{
  "model": "masked image model",
  "train_examples": 101725,
  "translate": 0.12,
  "encoder_norm": "layernorm",
  "encoder_head_dim": 64,
  "encoder_bias": "all",
  "encoder_patch_size": [8, 8],
  "encoder_width": 128,
  "norm_pix_loss": false,
  "optimizer": "adamw",
  "beta1": 0.9,
  "final_lr_fraction": 0.01
}
Rows from block 7 of the encoder, named by matrix and row number. Rows with one number belong to one attention dimension. Each number is 500 + 25 x the weight over its row's rms, rounded and kept within 0 to 999. All counts start at 0. Numbers have three digits each. After the name is the row's rms in percent of the matrix's.
# q: attention query (encoder.blocks.7.attn.q.weight, 128x128), inputs 0-127
# k: attention key (encoder.blocks.7.attn.k.weight, 128x128), inputs 0-127
q.36 081:510512489458521494484529498509497471516482478460458486504494469471518479485507486517472481534512509503482534515469530494476505493469492500504540563496515488531542515507488515495510494452550500514506504488522515512478473493498485554536488511534494505515536456530492511519483531455472473495476541510519492519541468523488501511539488499582474506480512480484545493520514422511505522526507
k.36 070:517521496479503525481496501451515501538532450492493512502504532485506512533488491495496482521464496488496498537479458490495505542502493492495528488525509481522536514543483501518590494468554497534504501493498482476490459477530466519549476487526516515507491492469504518520477502491485474499480483466518482497546474518487535518538514493428514480521537486488486483486451560527479472523497
q.37 078:488493492507508492474521500481511482533498461454495488448509483505497477489513481493492446510522542472484523515455493477483516521496517505467514563535477499514526509524513481494542515482556525494481497514487493521489473469470487533530471482533518533540513462494508545483516497475488503499465534486525494531551487547507527513512495473545514498510510514493503476488476402477523497508501
k.37 081:493508487504490509499503525488514479524520441464508503476526543474504517513501478460494449507476513479507510538450481502500499524489516493502521497515507476509546487517478473511547511495514505526477502508493482511498460466557502530525477497501519509524456486485498530478462515488458452484477497487540460488547496527503549520499541487450507477516530488480479477499442572527484493499531
q.38 080:498473504518474493521512506478522499465541511513533522526491522491477514508526480505527533473466476538511466475496486491507478495545504505505495395500528499497482489482481516513507518528460500495485494501499482493500509522523535475461509486499507477502471500494501508533466495538495526503532464516496510481481490483544475498474473500417486526496476505495463512493480602505500512456500
k.38 086:493495533500541479499485512545491512491468529526479499500483447483509478475491532529489549512512528522502492444547543487508498445485497521518463539497499531492504517466546518483435483511469513489514469517495524482520522490474514486459518501511492500509511498526490471491522482481541540513528505517503518512466522469499497492472449520570475534474472509523515535511521451491505512513493
q.39 092:495513485496523507479512500474494507537487488473492503464508454486538470498509501502498452516528534514493534518479500495471518486472506519497547562542495498511527523518507497509524480475518511488504519486517474507478481453463474549529488490523516529533526440511516508516501522468495498492489539495518505540528498554473536528503491490559471495513510478518534496525492404477497490528519
k.39 094:495517469499470516510529515480515500533532470462488500474519539489496498539519474467497450507464480495503513543459459489510523525515483507503523488544494470492540489520466494516568499493549492505482535503500463485493474483543489522554474499495497508511489499464521518512482510497471463507482489504514481488528512537500538529499554508442490476518534493492494497489456567531501492514537
q.40 093:503486495526450524501485475505509505475544498520522513498486535526486511500531475486524549470472481509528475494497476511508464507534484504514477428483521480482450476506497490496517513549465485506507508514506478494501497524504539472450507513493508501498479516462491477517479485538504532499531480498478518488495499464516459488463490493431508516510501546516446515469477590521473492477494
k.40 097:498508528515522500488480510538499502481472537533498519482484472494514489461496532536505536488506548520503491446542547497511476447483507516511452547469518511481482505481546509484435504506454499476516492504498535517517534517463526473469533517492520508502498516529488486492527467498531526486511527514468523514456507485474476484479459499552481539487475509526518539504540471500524526504481
q.41 089:512501480522475533491484485500488493466525503522541511525488521503494512497502461491519516478479493510519489495496489514515498502540478513523454407513509473492463494505509495483528528543493504482519503518505473501497523524507518466452473490464506491478481517460488482486502484537529498499516463513505525455477520465520490478456506498419522494504475519479442521468494589519495482479504
k.41 087:500489519494518488489474504541488491458448524518490526494468468513523497465514527510486545495498550543505500469548532485529479465500512520522474545483498509494492522466550521495430505525458504496508496521479527498505546505476521490464545520505496488486496511526474493476525479467525523500510520486494523519480526497482482471470468516566476538472465505501509539510557476496506515491490
q.42 071:516490496460523515524476499537492513482474510478504489505494449517521479500490500526485483500547500480505522491494517524464536496473523491503533606515487506501519503500487486520458469494525495507502496491524527541484499464496489513536530506497487516511532457546508491502500500467495519513507544477493494524512490512468494518501503490580474529515499468494554513526517410495509524504528
k.42 072:477514494505456517483516510482500482504535501479489496494496517492460485535484478489488483502490431464501519538467454518474500561510498493501553480528487500512494487493453502525582489484551492517480527474506478497488472489540513505546489466468475492488508502469510517523470508530462488506482454498495470480526491511526510506508544496448515486525535478484483495480451538492489472489531
q.43 073:500538503492527496527495516501480479528487515473466511507500481501500475474487526495503458511528530498497528533540531496487521479473500509508520617499488513479493495512522516473477514452493521516493475511526521490510493468472459514505518508519516537530526477520513503519512515487491497526502522511511478565493500501469528516517525478545477479498494483493537497528505397483532491529510
k.43 080:476502486503478507505517489459493505509556471482516495506517543506464516546488459480495453491479450466504512539452470512483503537512490475499527471534482476513493469504463493494555516481518480522485533464512477508480457512529481508545471475471484513498484496467498519512451511534477475505510479516499475491536485493514516535517560479456504479503540519494470479487457534488480463514499
q.44 071:517486485488501504460514496481491505528490475485482491435472507509516465523503483472506465529518502479513517532462456481492485518504503485478493516523482496506517524492494532500609479464578502488491515483476518484479493496506501527544459510517509512497509483509517520499496507481518473482465501487526504486505505544515536501508491495477491492486532501513474431515435458497520465493548
k.44 072:522507458488482519507487521467484501495486449455520511475499508487509522522502495481509456517486537508512523506489460498525478461502514517493489509475506489519528482537490496538521484485484504513503504520519519505470492461525481504541462500533501510534446504518484509497496513462499460499430511461566492470512515528487547515492521502460495482520535464492456442495485574531490508496528
q.45 103:500507510479521466508511534493496496539481503485467484494506466490510473499505522524496484505521517477470539525516517496491508494464494503497521599520471499517524505495511503485471475457501521515499500506503488522492488448470466543518510507523490528511512477537479493522518516458479493512479518521505490550526511523463533511538505489567445482508510480490527524515509401486504507537496
k.45 119:488503474489479500524538495473513484525555487469503474515512532509476513541495464471502449505494447459496498541465474513477520541523483493484543482536491477506500485528466487502536501489525488523486513484503466487465467491521494532552459483485495517495510490457499518512454516525462474516497467522516485489532489511528518532523564481431502481525524502485487501485457526496494469489510
q.46 079:504507525498521486479511515528503517509466495474498483469499458492509474520497500469498447515528486489496503528482505503465536494488500479468520572473487526497510519523498523529517465464512523516493481485503507528493478444493466510534526480529489513532534488530511528485512501478503466489458529475506498541536487528469518525510492491554518510490502456484514469509522391491523499532523
k.46 082:484508487484469499505542496493518487534530474474519510485514529487480518541513476463484437486483474466480497552442458512493529516516503499493537488524488494508505486517473496495570515488541498534500511497502494499494476485541485530551460471487492508493489504457527523501475539494477484502455476474521479482532504525501525492522543508439536462514515502481475470492459539509497483501529
q.47 074:517503504520483532508525481486511525470525490531500523489489547520501496530493466477492520483487468527512474486470452477517509500500510481488500408479518502509474486488496485528548485531477467483503494513499480501511521517529523499479499517474503478506497529468521505499483513529518504503507473497479487480489490503537483505487503528419545493492492508509483484468491624481515498455481
k.47 078:494491519491515485499483511539486532455466486513492509490467453478516508452513527538512534519521556507502505456532531480535476437462502502494462512467505504507502510505523526492440508519473518490514468538507543504511551496481512457454519517503505479502491522548486490485536509469521522508509525492474504520489520481485487480482457517542476538484475499511504511524551455506508534511487
q.48 097:501490475520455509489499492503500522466523532521542500513496526540466518488498491486503543492479494492515476481513467501531491523545487507503463426447514500485473476481497482505480516532482500501497496521482523507526500525519532466451482496470471498493472563479502486493514489534511503493521482486492510461487518480537492497480481489445569513486490540498456489500507586516502480470482
k.48 099:494507521520527483486471491538483507469479541533516528504488481509526503450486520549502520501520529509505491445519544504502479480478509513495461515452495510481489499470528515486431491519464504490511467501481542507540533497470498474450526502488500490492518517534500507488534507490522524482520509514484506535460518487480472474484451492561516528471482505511509497517563434498527525490508
q.49 085:504482492494478509494499481489489529472529509528541520488465519499475528482490481518514524497495469519507483473511500499537491501515475488505464401485518504485449493481496492496506506524492481498513518497506499473507516544525530450460504486487498483475494543473509503477498505540538508502534453487503533451459498458520463498471479526451521494503475527515486466473516583496494493460518
k.49 086:512502543507536488472467493505502509464459545524495509494498469516515496445501511553515549494524523525507482452538542483504480453489495496502475534461511511489487507480537522479450506513471510489498475505510529507504547500481512483454530517506496506484499499539509487490537497479545537501494520483478526511472496474474490490479457520575491534492463518526513502527543458511526508499472
q.50 095:493486495488488512495504486513496524458508495511531522498484543514461532503491479497507516490492465525527481459467484493518475517514504486512470403454524496505486485498506484519529520548487477497505494502477491484530504541536524480464494509493483471499469541457501504488470502512502502478531453490491487477493484478543496497473491522469536498514489514488449473502481606502498490449504
k.50 106:512492521498548487475490486543485512479448518531496506492477461504510496466507529548501552504531551525507499455518536501529487468471513522522460529458513521495485509479550510502462493519477518484492472518506530502525546494482516477451517513511503489506501505515488475474540488486538511495495535479482528525477507493477496470471431504548486533468471512505514492516542459492524533511498
q.51 080:513507515521483515478527510445502492512517484518522490488472538516476499529490493509492489509479453521515460484481462483524502518539498490516476385500525463532496479510480508528519506488518474518516503508508500469472493511520517523488471511510487494508482526489491499498488507520510485510490480506484506453509494488532474493504478507430471490488465494512469492474488607516493467456478
k.51 089:507501532480522483500487499521497513485457494528491529481478473480518481472495524530488533527518564522524484454526530498538487454486517518515461524487491533505489503472535494514439485484460524486520467532495539484515538497468489482462520508539495500490507498520478457465543482489530519511506531501493523508471501504470497479495425499549468524496468474502514501525558475513500513517488
q.52 087:491469504525473516483518498470490493488534535510532504513488530510491533508500463500517543510490473496494483448493460485539481498538495501523494416481521485518478498500492524520490493527481469500526491485497490499500494540505516484485502516463504499479471509468501505513473490518534505479516435520507506487493497475546460493452475510454507476511481515493456486463492606515492493452495
k.52 094:491506530505545503495493492509500520463467526513488524503475466494521498456512517536513553516521552521511481470548534504494487449465505492512479520490520527486478518484526493488444500527459522472512471503483522503532525523459497475468526530511503499493498496533514492475539500487534548486507521511497510515469498490476480491474428503562487522473464486517511506532526440514516524518492
q.53 084:518493495506471493499499509468496524482541509547518524509499529507505511499507493502532553495497462503507490482523477498533485492533476509489469412494486503467478490474478518472479525536473507487522515481489477489528505520507535480473508488479516497487465515465489476523482473554532529516514453492514512466469495455512485487462510506446505502504503539500460515481479599495495501479463
k.53 085:511500548502524500484480490510494494463475553529510516500483457507535512482512516522490531496508544529511498458546533511522484461498514500493475524484491512500465504492539500495426506532447512488517485504492512506534525508453520485455526504493502506513507490541516468494533485500535548486523511528494538508458491473501487488473463493572466518483463495505526517503528442491522502480477
q.54 082:519525512502530495510488518499492498531469479470482492503524444462521481486490503505501449509504535471484539543484495484474533505473501495499504592544473508532525504519507482485492499472516536495477488505489489519494494467483448546533489500500505506521540485535499502521514527466487492502453532505505502530507518536469522498523509479529478485512521503513536507528491406475513491542484
k.54 089:510497457498474497509524526463490481514550461468516477490519531507499506540492471455505472516488467487493509545472473516493518547508489503476530459545495484487512496510472473493537529487521478529501516501496477496482452486531505509534458469494491505487498471469507512508448507507452458505481501497522469491515476529529508506534568476449507469532532484497502491489444545496470488484508
q.55 043:506490470486531524511502512539500523460444492534519534455492489532484510474534507541466464496520492491519534453461519522496505515500509541485517547515532485495524508482477481474494512502522476491497541504488496502463498513522501479475488459488504507488523506521491541488488473477494507512532518540464484508518491522479514503462465482505534548489547454459511491506489417513527536526476
k.55 042:496534513540490488503512501483489494517520466464499504484530501507465514498536524486507478456498491500483538537482482495454466541509498498466476499529493483507494511531445521519588491486527462521472529487494467508518509504517496522485458461489509511495498486501484540516471499492472450520472478489517517487505506478496511520521562527493494508513481476482445467521439553506487458503526
q.56 081:487501490487535478507510495508493505508469468484461474486505474492532503495484519522487477528513499509493533498492538509487529485480525490485546586537498511525534526497490474503494490490540502496492482504490509500479475487488468515515492503541527502530513476545513491503516527477481490502469539489482505530539511504477538492528514496584470496505509481505564519531516393504497513520517
k.56 083:488515463501467495495527499465495498517533467489484501494511528505489493534493455466517458493479463490497519538476463516485532533507482480492535463529502478504525489508458486506579500479552486518489524487505463501481470499525506514550474469514486505506489506461507505504471509504461458506480484511528500474517507515518502528534569501417522486512533477481504503472459537513496477504508
q.57 097:492507498485542494516494517516513502505468475470464499481508451475524472490477527488470474512525517491495539525483526485459533483479516499496532598524478486519518529524513486496511505467508522500492508516497494516476484469473474509527507486528500517507527472541492513513528501445471470484496537512497496533530490536468516509539516497569492510492517486499522491526496403484504506527501
k.57 107:509489455507462494519525494483514479523543473469496501491507531502486505549486479454510451496480453463494511555460476513487530532522495492496531470524500478493509502521457493503558504480548499515493523490516465503466464487532493520538460470491511506501481480477505512504462518510460455500481472513508492492539499523506514509525554494436517465506518504482495479479453546486476488493508
q.58 073:509484498529493508532470514514484488483503506532509485557487487511454486475530542530525521445482522524532498501535523500508500530524509509498469460525487519437478481498496466490450529503457492492497508527490485497547511485502510481471483492480512511490497518458523438507525487518518529524526480502472517498458526481516467500498527498467506500498463521494499572496510574518464495515466
k.58 066:503470516494502496516477500541482500479508540538472476504502505525493466472484517526517535497503458525481497497499551516496509530514489512500473515520485488499475489448534522461429525525455491487473511481485483491531514491494535481474506520457514509508543487529507467505514479496528507518566476535469508517480483460497455520523492466545476506491479542500513566514524460457515493494510
q.59 077:505510504506449519515529494501499522475514531544531502510480546499497497511504492477492511496476470486525491480505476518514493516532503467499482432452528480512497470494513498523445521528436500492511488492493490482519484513509496454490483519464470494518465535464509495486481486519497519519521462512488482470466516474523476488475510522446548507486477533511458474488533596486504484472494
k.59 082:484508529481512467506485500531474510472465548518506510496504471508519510458518500543488541513518539498487473463520537494496507490477517494511485520465512514500468496461527527477446501507454514477500465501491513494534528513444523476467527516473496493503503497511498498476529495506550540514524501519464532517486475466503464494475454485573512515484466503489508490522558430509521501500484
q.60 101:493526510485534488492515524482493492512465490442476495494518476484536471510478519486470461515532497491502512527500507503471531489457488488503511581524473492527521514503494500496520494464530507484504500500506496501475502468464461531562488496533497516522521473522505502495494524465476489480477526514501492518539490541473541527540498500536451497500530457516538510524470406493494501524499
k.60 104:518506457501476503510517507464493505517539452474501490509500532480500503522516478455490471508467480478514525536475453497503522526511485486510520467525483470498530497534466486516554505475541496517503526487504469490481465478548478521539464485510497513514484481464501495512464505502459458505489488483523475481523496536502529509526544499431497466523535494477484497481446571525485482509516
q.61 083:497477507501483497502495504495503491460537492517537509516468526518479527490488465481512515487475458523502467494496470483537497493519505519492466397482537503499475506489494510497544510528481481483508492488485485494509491553543528466494495510483506459482492506474519481512487485516514516513521455500477511478490507462507474475486485507460506522502501490483455463506472614487475502456482
k.61 095:512499543501529501484463500527514524477455506511491507483501463508523503469493534530510546493517544543499489442524526502535467463475509509522453523457529517494503516479539503511462483517463511475507484516487523488512524509487501468446538533515513505509508517543494471478547490479516527503492518493503521521481528486472489484482440495568485541479488503505511528523537478488494542518477
q.62 086:503510514475517498522503504507516484534475492452482469475529471466522479485463524491484450500528512495473528540479501502457520487463486506484537585532496516527553494516485491490476470477515508500511493493493502505487481467486470523526512519526489528509522475522505489497519530459480477518461545490490487520510485532489521530555496488563479511516512482501540507498516421510508525529483
k.62 089:489511463503466518529533522481512490542538458476490484518508545494494516544508477454492466500479479465478498530480472498478530559505497490500524463515496482514505480512474474511555493486554477532504507491499469494474444486535496524546468472490490494491496500467500506506462511504480460520508488513519492491536489501512516521522542480431515480521538503491490500489444560509493486485514
q.63 085:490486503513463521507513500523502529491531539526523521525495542531487525491515498475534537485483489504532466483507477496535501502533480480522463421463526503488471477502504494513497514551459500487512474484485505481522513538512538480452506485475491500503459558462522497487489494539500533491516450500492501480480499468539456494480487495462551498504497500499453487506492563527506495463484
k.63 079:506479528520528473480500486539483511450482528538507504517491470502509506473504503525508554473543536515488487444533548489490493452498494492501457523468507530483490526477525500483435496515451523493494464491505516507519528499494522475468520518496520509496511515512485519470512493493520536484497515497482525539475495458488458487457470494557529538472476499506507507534562455487525502492494
q.64 128:494469511499504506482483487467492498470488475474523510495499504509490509506490486490511480483536467496504470478449501480475505508494501494518510466518503520484472528487512496513655477514632487506484503476500512502480486520516510497485504491511497513489510479487513519510467512493511523458512503511497511470490513488518485513477484475481493501494498486492485495501439514488497492491532
k.64 107:497487506476470526514497464461474520498485528493498508521515512484469491529485462506524475490522484479511498527465496512479475524500485494488480492515506479529477501546517483529634453489607519519520473513512503512477495513502474489509512492511484521500485513471479488497508513501514516479502508489492499490468465517515503508473461488495469499505516497488481511513452435514518474499490
q.65 118:494481504489489506473490488459518479495493480491516513501508486495492510508483491503482465483522492489509482538442499489474512515494500499512502511522503527518503530484503532508653467496620481494493495474500493512461512500519486521500531501506491503501524464520500505534483508497510488464495515529490490485513510488511499504496467494508460499479514479484504485498452455491507500483524
k.65 103:495469501509470506502486504482488490505462448476496495485511503465516458502481486479497481488509501490496497522486504502465504526507483528499479488526481498514484515532517513509644449475615523512486483506495496509455505455510468514492497485499496499508501479510493486484530522493506485482502528500485509491523507519482510508476487481506466509510519486509515515490428506513506494477501
q.66 143:485480497494488495488476504464514487488492459482506502488499493515490508520489476493486471465532476498508473520437483485464504499506505516513507514532497523506485539479497505500658490504622496501478500482496491507483508496513502519477514506517514499514530486517491521520483521494509499480486528524488519483519516487496509508498471486497478504490517501495503503495439470494488501491517
k.66 121:494490521486457496502477489498484511490467470488492491511497506476496469514471480498517478486495488506498493509479491499481494520487471511507495486534493494522497501549523512522653447471626525502484483516498495524458516478502480515504511501499503515487510498480485494491506512488493473493489543499501508495502485514495515497490480476495463501500512480512502522492440494497489490478505
q.67 126:494535479496505512508515504538504496517503521529487487519509493483501497477514520502516510519482520501503526483565509503526502485505517487498490498456503486494507477530506502493335522508383519495510494529506492502519491496492511487523489499505501494505489525493496472459525500503492505542488484466507475519495501518492505495505530523495529488501502502515478493504551515509523501510494
k.67 104:501519480503531497487508506525529484508522523515505506499502495526499525484524535508487535511509521512503507468533497476514498480512516481500511527477512525482520496454490505488337528506376479501501524503498507481517493508498537492511493510501508496500504518518523500494505491503496507510494479487497478511493505472497490501500534508511537495490501521495490472493569514501487518510504
q.68 149:505531504491507508530513499536497504511502536532493500516500510496514494484536513514501521520476530509511525472545513503521481486507498491480492502473505478492497478528493483490357511499366498497512491535517488505520505492480499475518494493482499495499476507481498486458532482521501506519509471466500482514481499516493496496498531506491520481509477513501481515509561542511506486517491
k.68 128:501528473489534483496512489504513492506527545520501511513493484522496527498517525504497533509506510500494504493509490487515516484498516495497518514467513508481513493475498486482341538527370486484502522500517504492540487531505528485502497514483483493500484504511521498511477496504499535502499462489512491501485487496517492511503508517497538503510489520487510493501572502504497516505486
q.69 107:505527499496509500511493490528503502498502521513485492532497491502521491494527531513506530507482516521488500480568505510533490511519505505487509511501488488509514480501495489488330506497383497493508491540483486490502519504485493484506481488505489505510490521491512484473537480498505489527495487492493491510490490491485504502527513526519521497494486496512495539495565493526499506518467
k.69 089:503525491523527501494511528532536496500522509542511486474491474523521510492525538484468512495486503515488508475527499496495507485506510513518505534486499517467506506462505490475356550503375473494470524495503506490510489507524513504512512478507519492512496489525524500496478478478486514496513465501505483523515508467506486505502542513493520511512509517514513491481518547518494519510496
q.70 138:506519502514489504524514509544490508508500524528480497522496507498490476484519523505504524507469531521503513506559515504534482504514511507481506525469487474500507477528502503501336527495367502497501485516496485503525495484480508494519499497488494506496497510487483483478521495522481492541513488471513484515507506504494512498524512501491519489502503514502506510509545501519508493515488
k.70 114:503520474502527489502493516549530495505510498531510500487481504535518514494516545492466512494492514516498488478520491496515512469513510488523501528464502505482507515451480506474365533502368499479497523490489500512533497485520515517496485507502520471498493499534505516506488490501490497522514467500493481516498511477504494495517525502527533514502487518510524494482537545510481539517498
q.71 094:498491495507499502488493487470483515475503483503522512516501527513498501513487490483534494509533485511520492473444471504472498507500491500496499430510508506485499515505520478505644472506595496508488486470498521488512492499501489479491485490494491500477505511489505537501485488478504519465513495509501516461502507470525484489476475489476505512529496495467476461498464592473512495489509
k.71 091:487514505479496522500511473434470528515502566490505505540525492475473493530501447513540498496524473494499506537481495530522502542509511490500492492506504502515490485551513479506575485496561507527537493528530496505508480549491484487508485519497480543500476504447494492487512527510517525494483500475493472475455440522526508499507463507497499477506489500485465515506510410510498477502488
q.72 111:499472517496493514474482506475500497485485479487499504505483490509492507521494463509502496492533466496497496495436499506469513497496493515505507448538501527494472502501506486491659474493632506501508510483510501513500508503508502486469497512503508504488518486494505523513478491492513497482502503522494515489495508481496508506474470495476489497519494495491505483495426524488506491507519
k.72 098:478480534491458507517517479464479524487508529473496492545522510463477498526493462507530496504512478499502515536472516531509493534481490488487495481531484487531502477556505488504615487491589513507507500526514489496479486504476467477503511506509475536495488507466482484490501524526522522488476505481494506484478466521529506500477450477478477492498511490484473530519470438500514461497481
q.73 123:502510508499499516534523515527496514493498513524475482513505516487482481497522520506517531536465502521503529461543509505499502510514518480490499479456500491475492466522500474508361532518374506505500494510514487496542509487498503482505467484475487519502494525472499489471523497503485502530501466477509494514481477503501500491508519494488538501502479527513500491518549545506511494513490
k.73 109:487520498511518491501534492505500500508540552505490522526501492537487529490517512515490523521515487503495486479511496506525499496489528490492518521477511519507502489483483477479368555524393500499504523493518504490534477553501530484490494517494493496487492517508505508501474501524512548520496456487509465507467464495523468503525516511513536503489495520487506481507572486484504503498478
q.74 064:484506507510525502468512476458490519480481508502520488504519473511510543501507470486539484511524498501496479459451485518501500466502507490542476443544506521512472505497498467537586482481577483528485492505532484496497517546503486477459517521493507505480493510499488500520453513470524520490505517521507501514491502472499477494473487479514457507528472464459494518519443574524509523519509
k.74 058:487534507476488516503524478441477494509513569508489486530517462500484526501503470505527515517498502498518506542457495501491480518499489513488509513543524466509481487554508475512558493506576481533529481539541476484493507537504501478492499508488451546516490529449489463477510473502533530487533476502510486488493500511539476490504472472493459500506524513477461524508470456515526479521470
q.75 092:529517494516508497523504483499516475511497515493475475496503506480524494476509526493477510508466526494496502565540511501545498476514500503477505582524485496503538473497493503502382497480393491491496502518493482482507500503478509523522482519496499485524480503528505472496536487532499507516493490487498473535528497540495506500524522522518476489473516516525504535477538442493501494500498
k.75 088:527491475519505480486456529537549499514483432514499474476487500520549499482500527494458489502496531514518494467550482488512522481518501525522487492498495495467507520465486548501411488505435487482489523496474504515498530460519495524488509496505523462510507495547502505518501476497459468503503521533490521510518556497482489508516525500506489523503507497535531494475492580504502515512539
q.76 110:498479483511490513467484505507522503532480489493512488499515486499504489483500505477487479494501534496483498591501510506504523511489486520488503631485499508516512518490491535505500476490518504492503490512484507486476517482508488536508511488518497496541488508521522484517506504499496505507466535498523483510526517513500514498519471518534486498493506502509511499472513345507497505515512
k.76 128:525492487528489481495448537561510479503478411509522492458497489489538479483481532497489472468484511506515495487512490487493515485510478524506479500503483498488496537469506557492517473478504501482459496495457512499492525430499487537489509492506524475509504484545504514485512487466477462489499548513483519505550551496459509488492538489513509517478507494532513483476482582506494515491525
q.77 148:492476493488506490469479500458510478500492475480507503480496494501500517515484484500484475465524474478493472523446485480482513521499489503509491505533512520506492524466510503507649483499626481495496500475491497509470498504510498525501518519520502497517526486512489524526478527478497509460498528541498507477513515492509506503500474486507467507490521493489520507483451481477491495504520
k.77 123:511484513491487506511479501464497493489462482493488487508488524477507476503480474487499475494499475502492491504480511504477487518487492501487495464529495491510490509551503522519657463475633511512504485506504497523461512472484483502511507502501487507508510501491490486498507513499502472493493544516492510488509506519488516500503478484477480504500517474500499519505435482493509474489494
q.78 112:509522506508506499527520506507486501476518525521492494507493540492494505498500500505524529520477483521517511411488513486490500488507488483518516410474489477471469484522500475517440515522442497514521485504514492501513487527505517475485505494472502505458490509462486514471513500481519509498530486473497506511485498478522475503483503494465532480506476493475492509519521644509496482498486
k.78 122:486530498480519511498545457454500504507548581487502528523506505520473524508522480521513520529512495497490494515490507527505497515484522475491522516492520504513503465513485459489457529540477494522519501510549497492519460561505502469516485517504474516493477513449501501505481494519523548496509457473512480501449447486532473505500460523496505492513480517467473519523547429505504477517470
q.79 105:491488506491523490520494489495506510480516497503503514505482517510476511505492485519512531501527478503504489416465488506496512504477486491507506395515514478469477476513488462500569507517523482517512512481523488508495495514513513458465495487481517500453502508471501525485479513491491509479520488519476510496489494460522477490472508476460524488521482493471486483504457631495509472486509
k.79 124:491501515479506523509540458434477529513528580488496526549504494497459516512510460516521520519517479488496508538462497518505495527499510473488523504502503482516518472533500460511520524523508495522522488514536506498520474571497488466503495519498470520495480514437497484501493507536523555511497480487508475486458456509538483509505461497478507467511482499481486519528504429492516483503465
q.80 127:501474488489496511486484486464495504484488457475511520480497495500512509523472476500498476484537481496501486531457472498486508498494497505504504488544513517501492515484496495508649472505636489496480513471504493504468500500516486515496510490512495511512506496517508512509463504476504507471508517539507499489522507489513506510502487487491459507510517499493516486490437470493482507488524
k.80 109:493497506490463511502495498481486508494464483485482496508491498479507483511470456498514473489494486500517513511493496514480489519487487526499491484526495485523487500543500527518655445491621517499504497515484496511471519476489466499493492500517506512488496494482489478491510507496515464503495542520508504479514498528492520488494481476495459486490498490514485516494429493497503488494499
q.81 131:500482513500516492478497494479513503471505475493520522502489504512494528517488480501502493476539480497497476484435482510463510501481489502520513459516509521487470512499511480511659476508621502510496487478509507519486509518512495501464524511499506490491518481488493517501477515499496501461511516509488509475480514484509506499482477468501491499494514481467487479507451519493491491490532
k.81 113:493483528491465528528517474463473511485496524476501490519511488475469483525491452512529480498525493472486492526475514524494498525497482487485498489528489500524490507542506483513621475486624521521518479523511510496492487524504472473500512497496475516490486494453490476487503515499518498496487527497508509490478472519508502512500457488485491500515507497471478497522463434498508476487475
q.82 122:517513498495477511513516492529501514526483507508486479502500482478499492480517536510493509517462540512502514529546503512523509509504500500499502557498487486501524483512501527492345529480376503502510486539482505490510496488471500508532499498494495490522498507528502466493517482502496495517490495483496494535501497523479506510516512533519492500502508516513518513498550455509512511514491
k.82 111:513511487514521484474471541551529493514488448516519488464480497520527501486508536482485519503491518528498496465544498477498514470519499518517506522484490509486509517458480513474402526488413494470472512476490509514516511461520526522494490497490524462497507485540527507506497477483478489513513508522485493523538534478485490488504551514506520523485490496527528493479506588499495517510535
q.83 089:500521480493501522522526520534475511501505530522507493522509538514476470509511517514496525525471487492514510473516514525507494535499500483488500473429486496501494491537493477485372523495408511493503487524501496500530497477492487488518466514497500511484511495467474507459528484507483508527517487467481507489472491527492496475518526515485547484521490504499498464518564561513493493515485
k.83 081:494498495505524488498519474497504498505537541501496517519517516516493527510539516494502523526504485486491468485488494520516512524487512480511522507447507527511530473481497468478382527498425496510517522517511509499529478546500537475515486529490493493497482501490500503485476505513515536518475443462490464512474472483529474515523508504495536501516505508469489469523586457496486510497467
q.84 119:510530490512502485512514499530475494508497522504495506515487527500498486486532504520504532540473532519509514459558501507522488497503518493505490467452492481510513473536488471500376506518376509498526510525520504501522494506496504472514483491481500500492484524493489482450530480517499506508505472466491494517489485490491506496498522518504536478494492506495495480519542573503504494501487
k.84 109:500517488488523510515541473491500502505544576504502514511502498517483514494523513498507526535504510495504513496496494508512505499507526486485505506465510499503509489493486475506376550530395476503529505515525499472524464549499531476506486508502484495512496526485524503490486496520516523499485452486514471499464470497531491511523499505491534482499479525489484487502572473501499503524480
q.85 132:501518482490478502519506515530501511517512524516476485509520496500517483491530517506483515529465544515489523510560512517515502512516504500482496531458509476508524482524485508490347529492389504486505483524486506491513509493489495498533494507489494486517484522512498485461532490513486483539484490478496482517498502523486503498522517510525522494505500521509494509508562481527517509512490
k.85 110:518515473517516493477495517550537496513501477506513497462503506528515520485526554506465514511474530517495493479530497488511506477517499515521509523458517521480504520460498516473374517496389490487498504487494500505508497471517531501481505489493518489516509506555511520498488481496494480499509478500501495524529530482476498486504542503517539502488495511525517480499534555504491535495528
q.86 139:520511489506485493516522518543488489528501523506490478506522499500505484482524520494493506517476518512485515512552500495540488499522497502498506521460497476516525471525491511500354524482372513500515510539490490481505499497481502517540477506481500498517490512501487475480527489521501487532485487488501477514517504519481509497518522525502532484504499514526507502502559486519504501515473
k.86 116:511512476529513489481494536548539473516505485513511509476484505520511506483517549488472512507476507515504485476536505481512515482499507502512502515463492522491516503452483508471376541501381481498497529496493516495506501488515517512500487493500512471502503503547527523503484483485491487510489490497489498507524530490473499501499550513511530502491510509530518485479548566488500514510513
q.87 103:489498504512506486477486490499517484508499464481528524472501464497500522489494487493495476469530500477480507566490496511483498488507498505484484604538485528499511526498511522497580486478585501502490490489479494508477522485491498529497510490533517481520513492525514514511499513513490481488492537507507511492513533516505490493507488485534470521501508512514502494469463373511506523502519
k.87 112:508488495518482488506447541550503499495469420499499488477484506491518473505478515478491486475491524502501494495514495489491518477500470534492489500525478495494484532487511557510563467476537521486465481491454495501468520442495495519491521482513539469492511482545500513481505485486489442503492542517509523512534555512462521495491536477511500518475508476524514504499449576495493520489516